From a checkpoint of a small image deblurring model.
Model: 1.58M parameters, 32-pixel images, depths [9].
Training: soap at rate 0.0027, 17300 steps, batches of 128.
Data: trained on capsule endoscopy frames (Kvasir-Capsule), 42238 training examples, 52.4 epochs.
Rows from block 3, named by matrix and row number. Each number is 500 + 40 x the weight over its row's rms, rounded and kept within 0 to 999. All counts start at 0. Numbers have three digits each.
# fc2: squeeze-excite expand (model.blocks.3.se.fc2.weight, 96x12), inputs 0-11
fc2.0:412507472501496527505519540454547560
fc2.1:437546512495482559483517539519552563
fc2.2:504568493491490457507533586555518521
fc2.3:477508508500499484493537469624495479
fc2.4:467511484514514506497528607561530523
fc2.5:573503490520497451512484516589480458
fc2.6:467442490506482493495562455548512577
fc2.7:436503488453526549466554459451501537
fc2.8:519433482518485485498507568572559500
fc2.9:545535512491493479488526536611479520
fc2.10:530478505495499540500483579432500570
fc2.11:548446508497512434510536528566448491
fc2.12:471494499453493473474557510456473594
fc2.13:513563491531482558489438530571506517
fc2.14:451519511527483447485523576576482494
fc2.15:421482493496518524515489520573569530
fc2.16:511535494522519546477550576520510575
fc2.17:443464489475486499507520519542465400
fc2.18:471519502515502544510533613507500459
fc2.19:457435522502502502501489547562488580
fc2.20:596459485492496485503536577504514519
fc2.21:446553499509496502513537576479544561
fc2.22:432545505485502501497547523541575547
fc2.23:527567512489485556520436495560538527
fc2.24:503433504500470544523563428525482535
fc2.25:429494476514504507505550574551528545
fc2.26:458458513530490496480536570581515467
fc2.27:481540503478463525523479610469508525
fc2.28:484455483547545455481566428501484511
fc2.29:489502511501495506494494568598558535
fc2.30:460546508493532518532551582537506548
fc2.31:523509509575512567553518538490557518
fc2.32:481460498484520481503534569564559551
fc2.33:546576502482514528513497588482462481
fc2.34:488488493499510501506544565586481431
fc2.35:528488511486503469504601496503442559
fc2.36:516437488512495492503550582528560530
fc2.37:475488491479503497515562548572575528
fc2.38:565602498487502525507476513546485477
fc2.39:550525497510514473492502450550576565
fc2.40:515457493509508489484557509478598556
fc2.41:434532493498503498494553557550545556
fc2.42:456492518502518482484540601506555468
fc2.43:474480458510497454481561430530554463
fc2.44:514507485526522483502539532598538561
fc2.45:447531444574536553481513490492543489
fc2.46:463497481514509505511493569532603525
fc2.47:500512528489491507509605542461460545
fc2.48:551495465562551522446463486545537525
fc2.49:507447517512524452496555556501517581
fc2.50:413478482522486481501566497557520543
fc2.51:478526517505486537540561479440575466
fc2.52:509552492501518462466545595543478506
fc2.53:449546504488504487493525564575543544
fc2.54:470544514495509518490526535561497400
fc2.55:572467500475507493515537439519566546
fc2.56:490497512523507466511578496597539499
fc2.57:456481500504484495494532530585586507
fc2.58:573493512488486494488502489610510527
fc2.59:443503497484489498503534603560511511
fc2.60:529442522472521466483506454530526590
fc2.61:527507511479502457497508524587583529
fc2.62:464486511494470467514557513400542488
fc2.63:569566498519492473511458563502525548
fc2.64:423503502498504544506424523525530442
fc2.65:444514512508486514494518572519526593
fc2.66:457453495477496490506532537457601492
fc2.67:467459471493499451484493563587534491
fc2.68:479533503486488494495477494546595574
fc2.69:444592489506481447495481547496515539
fc2.70:478407486542489474538502543500560522
fc2.71:450529497516479515492498566594501540
fc2.72:570471522514474524514524475474586547
fc2.73:558430513505516476506535521566464449
fc2.74:506569531508497485488429563446531491
fc2.75:499573495520505509502443593470481515
fc2.76:470548500508511483517554524604472490
fc2.77:490552520488446584478550548492494521
fc2.78:444482506526495475518525562513548584
fc2.79:427485494507516486495593547546513502
fc2.80:429487512504500494489574495569530550
fc2.81:544489519508501520508449524573530583
fc2.82:540457486496476530517568561439543500
fc2.83:524468495502497482500495499488617442
fc2.84:480542502500476475497458601495529555
fc2.85:510510557479438456512519595494505496
fc2.86:466486499490494482481473619498536531
fc2.87:509522499506497537496532569458533408
fc2.88:474487451477513524525531572462526576
fc2.89:415534494509495510496546585512472483
fc2.90:558550527497500473546518519579553509
fc2.91:487433484520481532524591491440501503
fc2.92:513474508498518511495591549582508519
fc2.93:572503456456523445539535509542537473
fc2.94:494481504512517483489571575464534570
fc2.95:442450499493501483502587555520534531