{
  "image_size": 32,
  "crop_scale_min": 0.7,
  "stem": "deep",
  "max_precond_dim": 1024,
  "adamw_lr_other_params": 0.0012,
  "adamw_weight_decay_other_params": 0.01
}
Rows from block 5, named by matrix and row number. Rows with one number belong to one channel. Each number is 500 + 50 x the weight over its row's rms, rounded and kept within 0 to 999. All counts start at 0. Numbers have three digits each. After the name is the row's rms in percent of the matrix's.
# convs0: first 3x3 conv (model.blocks.5.convs.0.weight, 96x96x3x3), inputs 36-44, a 3x3 kernel for each
# convs1: second 3x3 conv (model.blocks.5.convs.1.weight, 96x96x3x3, transposed), outputs 36-44, a 3x3 kernel for each
convs0.0 094:382456483466469431461477460484484543365523546439528420572492534522497514539542623493465476449433509450472489572535502424462550456416548524365456455606491435590495510534518456517495478484510512428444521466494498472523531473409466470394541519473
convs0.81 099:484468499489446348529507429425566595477505498573555425521540495508505533585474542466599512385553546470461484476537581579525536502492518597521528547527477441423424473461486409543503507432504460572502525459492499494481611552614476454554447465386
convs0.82 094:531471463599446487513496585474482578382536396576526512436493497496453432462463498458535440532581506507522579519435526481516491440521539507585492469441495495558517506535452496462490513510544511562502547555527547499523477564459523379541519532498
convs0.83 113:497508448573495484386473544482499488527496494486481522469524480514484556480544539565508481483499513420495600496432500521395593530450505550518497519540479578520451461460511448464539505473491525490498509508475463449470456547490513531428552507415
convs0.84 083:498519475438558561512474450441575507478483498547544562490436539443505452489502536492524519463486505435473506434572477519437459551518507527518525511530559564541528595507569599573531471492546515461508542456432451514519491550534562543470609535464
convs0.85 106:458519487456485488450627517599637554524497472477451454543479521563456565487465578496511483489594485508485522499500477582490454475514534496502427583482489529469553476492447506433412593462480535523550488529517522514511412532416475565508532693548
convs0.86 091:486436473457535503588509375515428459461508524515459503507434474492510490504541458524566554554489411492503472483461496490435470486519514501475490416520549446518491506500482472513503490500489490571531522489500490548476503501526436561528409456361
convs0.87 089:556506527512459549532427524500497499458460476422469597510564545483524537538568543540439518442509422515460449591516404507561428542426519457476429481428422552429431477554518534595570495562522478499507517495455432553484502444445458517536520477532
convs0.88 083:391537531443521535494531503561427470479486422495462500450477445512467434513522507444494465488473458451415475475472507532524491488572591469474440478498456475422476530494521521486482432395486515477424493446521537502451529524532498548483453519537
convs0.89 107:525543521574449441497464474570509521552514475509523497552478439522413608626520581489486546392477470456508470492464486416533480521499484621537564638558559441481492482472503460552505444499480509495509499492413486472538432516577553455481555381516
convs0.90 101:503504507407507521648555512537507567517481550552487489530509557496450573675577499491457521538527541503393427473457485494507527495559440525514509512547500504489504507537517505557531496396498507509524517448500539562507534479521512606510388333444
convs0.91 109:587569518549469488514553414538539415464505441485563453610594506574556562549613480462430482451596488477429530502465489486490540511448531493489443464522491458514565534495462509554484496518594438481572565558536484487502504375421611509555489410404
convs0.92 094:553503471457483522476535460491556471485481480600514439528484512489526480452370435494512506515566512495523531493495474522470483520543506529530578495502507463581597520535547533569509480436462545522539480420493521601548501518492552551584441569453
convs0.93 079:483551527503471518515538476487505529463525465512531435521624441519525413536451454482508543476570515504490507518538465528469465520427445485405531495484520494494514509510417456539508517380489506548503523498433498555426508523483504485564496574489
convs0.94 105:515464507536554474577518526553500457492401529579514459504438475475472521558502572524428512561554502623555530497489523558481516540502485549541493522458423507457479472494493494555464486477563523461424541572539468381432354414485344529481587511424
convs0.95 094:570503442515435427491404612497483558526487471523564592499511465527470521563507525477503507491474572499497536502500535413558478486524430409512560405516484456434472459541449360545461448490489553536510651487550510483521450470560452498395475446480
convs1.0 086:453455431503523473432520572553450563400407528403527475422363426438437486527483455481503542418482588450444514480559543406498449490390369525428549478402581527530430479498558461493546412440531569506553548463488517519459558450381532509592632512487
convs1.81 100:558479487603556529540533554574486482502501507422441586440467490437507551510474407609493518534460539457410519506493519513487499471499533510576535516522508505474426525568513513501500512530465564510518540491509478472515573463583430528510472573307
convs1.82 087:409464491579559440575496449555466375501464530384465483483486545518502483521511535509501543505471491439462461474459513520490514562542502458440602535528526506475533493556489472557583550511512468460514475436494500448391485462543431613525549372492
convs1.83 120:462568564519542486502543513552518520508505448503482509433491503494509448593463404451461530506520466571412461475506469463570509480572502478545482494560471548524542536490512501480568468530600460488529518454510418476555436503562515463531526448441
convs1.84 092:556533551440476536509499512519475480482547520505490540425529595487569518463538530535475506415519498403504468505529492500562598534463510535388535423470534481467520466445469425409403472487461486525546466512532479524529507526581527493435460541547
convs1.85 091:418437475590498499440445527553600537526468484470482446538498520426481406449609548470561461494499494502480506460411513535516520534483533433548501531540532561496534598612429601523514576514519451477495475500530466467485401341547545479506549438547
convs1.86 087:526517405553498431496523456434506490439478512483507495484454507483500443473509482440505396557554404419519457513501499501540518489492510532469485504479488562546508550542527452550511484458521544491442518502527485430497611639571554527485493513464
convs1.87 100:504547595511519575493467447488521486563508484494467433460484513480548547533498430525464445488526502457503479486579510448563476519550500448460524509487469516510545527479501514412447552553511506527555500487508492444508502479393455488483507547516
convs1.88 108:464518607452425577514547452524466512452469514543482458464523468432496469478505451484557527509566501537560454366463433431495580461542486533535484482529530553517454463543589501463517589532491549504569435466450510492490511513512554391479493494554
convs1.89 098:477573559549549477496509475519504475501494397481528451392484478376568415518470452494460518489502608486497543533541516514487550514526516452527524444435443437506373525474493523492450519554519463478557586484546505534521453622468521519459491521558
convs1.90 106:490519487513479523433465517527485469443524483476428454485466484448566506537450499498510502509463530639591457525481496503467472465475470520578521458482487478414488515538515490466459526526524506504482464491523512447465520593542444420498522663508
convs1.91 095:507436519482507428463418488490470565577529553602499509522440518425401450475387419525550431584455536589632473483459511416454438468506492500540513493507517521504465472580433475505473472540452569484492509458497504486491518426420533534485553597521
convs1.92 081:470486482458535521574537530500496443433522513527469555510521445552456553485644531503560501453519502517403581551497546533568543604516592454430522476495503499535569510533517507505476496400486435375491488549550520481532480525481467483518521418497
convs1.93 097:481532562525433544535477532531545487484509519481472525402616510521468562477542501492578473490549470505537544478494491477517472506494519475534503512563508438520463535515473448435496453454519465482483530420515485555464414464536577546456518453540
convs1.94 098:427464415525433508560520552555484454454552483511471448404505463511554550536531482555451365427399441486525449512541473510484496527451468473549538585507476508434522386553511452447474469560510562555462538503444560475494618437440540507586620642517
convs1.95 091:479545499568508490639511451441526477578572489531559537509473449500544462575468488434496544447527558527562498510426536558415549586448507552462486476475555507478649478499563508525575527462533468512459490476438435425432500469542576527593519567542