{"dataset": "capsule endoscopy frames (Kvasir-Capsule)", "train_examples": 42238, "stem": "deep", "widths": [96], "residual_init": "scaled_by_depth", "lr": 0.0027, "merge_dims": false, "steps": 17300, "final_lr_fraction": 0.05, "weight_decay": 0.1}
Rows from block 2, named by matrix and row number. Each number is 128 + 32 x the weight over its row's rms, rounded and kept within 0 to 255. All counts start at 0. Numbers have three digits each. After the name is the row's rms in percent of the matrix's.
# fc2: squeeze-excite expand (model.blocks.2.se.fc2.weight, 96x12), inputs 0-11
fc2.0 077:127199183096119160132136107158115150
fc2.1 093:107171186162139084112123124181113123
fc2.2 098:112171164096126138123140077197130116
fc2.3 125:130170192138128147109060118155117125
fc2.4 156:128150174170131081128152143197133119
fc2.5 078:099119139117128144114089080207116147
fc2.6 087:130139146177122159098177068164117138
fc2.7 029:138133130154078129069146132167097076
fc2.8 033:183179160131158165128084103143146115
fc2.9 045:095185159171112096165140122128172108
fc2.10 042:120126135076109181127073112180115113
fc2.11 051:135177184147138177139126089096095121
fc2.12 087:112144221103148133130112128088143123
fc2.13 095:160166115214117128115164128142108123
fc2.14 100:135176150153131072137186168153129125
fc2.15 116:133060141192117104130090117158126112
fc2.16 053:126157185101144154140112107199103131
fc2.17 115:134212181130147141109110133161129131
fc2.18 065:125159174111157111125075152180090142
fc2.19 115:133161177059131158120142164154157120
fc2.20 173:124210139098138139127159071119123125
fc2.21 084:146115192107146056095140125150132119
fc2.22 089:154149104126132147142121080214116120
fc2.23 074:133133152174134126123142159219136125
fc2.24 093:124140143116130196158134190083147135
fc2.25 085:119157159163135114110178120205134126
fc2.26 125:128101129091134103123158150218119126
fc2.27 074:150117145137170179097122103197139106
fc2.28 042:090162172086139150118199121128124126
fc2.29 097:114162190127111084140171141178114131
fc2.30 060:114093206145127100151145152173118120
fc2.31 031:139144133068152110186120137162157085
fc2.32 111:143168166149135107147134078199135114
fc2.33 061:139165179080142142136166168114114172
fc2.34 127:138161196128124123128063097163125127
fc2.35 095:118150206127109077118118153093111110
fc2.36 093:128170152147113089112180178173116118
fc2.37 098:119158164062130137110104149189122150
fc2.38 087:131138069192125094121182136126114142
fc2.39 170:121121108090110214126138094165135135
fc2.40 110:132186136176108146130172148184110122
fc2.41 117:122164166159120142136096104209120121
fc2.42 076:125102216120120132136181150123131145
fc2.43 036:104147190107122171155115094151103173
fc2.44 075:119149210133112135125140079174125121
fc2.45 088:120185131114132113108183102187097131
fc2.46 106:135155091154115139144192095188131122
fc2.47 087:155171211088112110120129145116120139
fc2.48 089:118112156040128165119164118131146146
fc2.49 114:114124115076128143132189100192123112
fc2.50 085:115191146194113124130119164167116140
fc2.51 066:131120173071141152105118143199142135
fc2.52 089:125164108139126160147142102217113124
fc2.53 133:136168193159125122127118084186127130
fc2.54 086:113208155127123167123071141127130125
fc2.55 170:121131166116124219133131152089141131
fc2.56 123:112190208149127142126136152148129126
fc2.57 111:142143129146106076125163091202120144
fc2.58 076:128177208095121125103135160108139134
fc2.59 153:123146168183126071128125130190125115
fc2.60 130:143167135140136190140160057142125131
fc2.61 076:113163176130130193125179113159136105
fc2.62 102:130184186078131143127144077139135127
fc2.63 086:122200145089121130126166124185152121
fc2.64 192:126168149131132195133078089087129134
fc2.65 103:141156161141118077112174140195108123
fc2.66 100:127119159188127088126183085154138110
fc2.67 067:132148161098157148136106066191113127
fc2.68 126:124140162098110150135109061192142128
fc2.69 141:136162099145130080114133058177126137
fc2.70 070:119133162098128213142149117172124115
fc2.71 087:108136198081120143113098128178151115
fc2.72 088:109147099175150155144171125200129125
fc2.73 071:117198147095117158127140128195127142
fc2.74 093:131152128172127147147148072201122137
fc2.75 095:131192096174125185139129149148141102
fc2.76 090:113139159163115147104142062184141156
fc2.77 032:075141134115133097064156111164092109
fc2.78 120:121122124100134091124188098202128126
fc2.79 125:134173175137136146110078147194124140
fc2.80 103:124181182175132169127106092158129135
fc2.81 084:122164161135121088141212107113111125
fc2.82 128:124122113134132194137109058174120133
fc2.83 236:137169082081129089132101182158122124
fc2.84 067:124150193165151104114180138175125128
fc2.85 050:154149123131088164113136074195151131
fc2.86 054:083205172106146129144113153121115110
fc2.87 071:127122167185099123125150052145134134
fc2.88 080:118168134071134188107177115133103137
fc2.89 167:122167154152127143117128218097128119
fc2.90 032:115163123181060133156092135115114096
fc2.91 057:150118133187071083159110157117151117
fc2.92 081:113198161183121143114132108175125130
fc2.93 023:068136121148186116160125122174161107
fc2.94 084:115121184109138180170117175167117132
fc2.95 082:111133138144140132141117142229139154