Weights of a small image deblurring model.
Model: 1.58M parameters, 32-pixel images, widths [96].
Rows from block 4 of a small image deblurring model, named by matrix and row number. Rows with one number belong to one channel. Each number is 128 + 32 x the weight over its row's rms, rounded and kept within 0 to 255. All counts start at 0. Numbers have three digits each.
After each channel's rows are labels from the 100 images, of 14976, where the channel reaches its highest value: "colour at peak" is the nearest of a few named colours to the mean colour under the peak. Only what is clearly more common there than usual is listed. The data: capsule endoscopy frames (Kvasir-Capsule).
# convs0: first 3x3 conv (model.blocks.4.convs.0.weight, 96x96x3x3, each kernel summed), inputs 0-95
# convs1: second 3x3 conv (model.blocks.4.convs.1.weight, 96x96x3x3, transposed, each kernel summed), outputs 0-95

convs0.84:101153150141115139127146129118113193115163105104112145145153149074143113134082000146127106112115092146224116119055149146116130127118144122197126114122151128137139216124122136124130124118099149146090110183216119101158135185127158095110067135120129096136135140141098146107107123117131162154
convs1.84:203131120109141122140107103135137038106082147110131114122073135158123140125125125124138141134134107106116121138151099130156130141162160120030118105124071112254081101107132146132135083160099123110114084024108159127129104101136100109114169097127080118126132124129121138181150136165136065120
colour at peak: pink; grey

convs0.30:101125072089143124070137139069112099162138111184079130116115129078104121132198143100126161137115107066110097131074140122164127172161143137088135127181100171051103127142135087114093145108110123167173153178111133101135120117177112129141096144135136171146167156169150173173214106166172160116
convs1.30:163122118147118141150100080159158166085120127051147093128151123158159123158092141124090071091124148165136152123148111160093093102066129120159126088068151094162155146132116167132120126138125114122084132056137139158090136110067138122098095117132125115114084092089126066103012156081071115122
colour at peak: grey

convs0.3:144124147175057112104137146161105165154124131156147117126175104122127114119105200149131112156143088128108130128176175124095088135154095160112062107127156098134027158120146120144176139117081067176175101143165103092123130114155127065138177167137091136137166061108132081175107130126159101179
convs1.3:080115146060171133103067127096156121085155111095101163113102106161117113142178121074106123114085126168169113165110062138109145111113135083131164118102110145101201095141112117119122143128198188100053141150072137097123130160053113174095111143108145154107110174148134137076130140125095173094
colour at peak: grey

convs0.19:113147084191194174123099200155120055085116096113135097168095126127148090110184117132135130133093155174133148100112128129128156101126150095129160103116142169139139128092095142190195112124126183193112165158128123100183097097101146117141152103143168199143067147065144131122138125113143148178
convs1.19:138085194138141096137116027120156173185138138165149154095122158150093189109070139136169126126190125094122123179144117166122092142129103173123118187125114116086107173137157169093118120101164098106153146109129144166084145154173093143140090146085095100132207107182085100129119104123122096131
colour at peak: pink

convs0.88:140093110151149150117114101122151152135123155163116075161111119055167150138181011139061151135158155145100134131162110133098159162139099125104074103156142129172100130165150155109088199109146139196092104111145142132138104161176032117125095145185096124121145120103117145142167121094109132129
convs1.88:094164135101125110133159138125122075112111085085117188147194144223113104127052192097164149081122177120130141116099184116141161108112201129162173173132111130116133127128120113127146133134125076098181164132150122101115130073105203110122171162137122154133141118196139152099107100162146099144
colour at peak: pink; grey

convs0.56:170122147097158130116138110119127163109115082096124151156107124093130075141065163152160096125117176060116149140156107178114116163126169144097102083114140170113135106221199158158200155098140119056127107127128178121166097160137117075123073123138118107149193114122080155152130159161087114149
convs1.56:117136152121127128192136155168134158142154103181116121132185145114110183145216117149128145174128150163164145098091119168116118102111179134181166102123106106185182106151163095173125155146144140255138164095085123108138136116192117187118169150153146136132094165148133121131145139101148137125
colour at peak: grey

convs0.64:148093131083227151110118107133098142120144119103119169105157152175132135053153122107119106157193112128127173134134104122133129147155096130125170125125075104175168107122054110196084095122092143175128137119110158126174134082179120041173117099102126128062144135166100112105127148118156170152
convs1.64:114121093144104098155104166124150097132087102143196122131106124110128103129090176163129168124063105165109098097127123145059137089142116120119105112116166153072111112127215153064159159123140106121158151094139163118058123162086149178064103169126147146213082128086156144152126145129090087106
colour at peak: white; pink

convs0.28:132120117107149158123095126111172151226175107137099178130077229131146102152112142119086138176142143143144191141105144146200168147110134109172160084080117180145137124165123160095117174106118145147094133146099187104141142151140125129136121090148100118209096156122181159114126167139099134096
convs1.28:039109102089092150132082143138138135219090129101121088124089045119061139139099145099110111132128133117163101161090101092158089098107118153142155125155147113136131070090096136110156137122086168098097039137130123074137114100097074112141151080105135116183145107144108105130133146152067143130
colour at peak: white

convs0.39:127143154177087110141133166171140158109069152169104096182139110090151133129169157156090179174169115174088126167150149105113056098123162136175154108144126123111128115135154141173134139140127050079095145083091122129214102171149124130094102144054130141142083154183142105099106100148145091142
convs1.39:111077127103147145113082087100118129124166080122149133076125145133101150116116093110157100058074199120160128111098168133102141129130079068079076106133134159162079145125095130110105121124132199160135098131181130101044111136116115084152142096201092116145183126095116137172147100103142190130
colour at peak: grey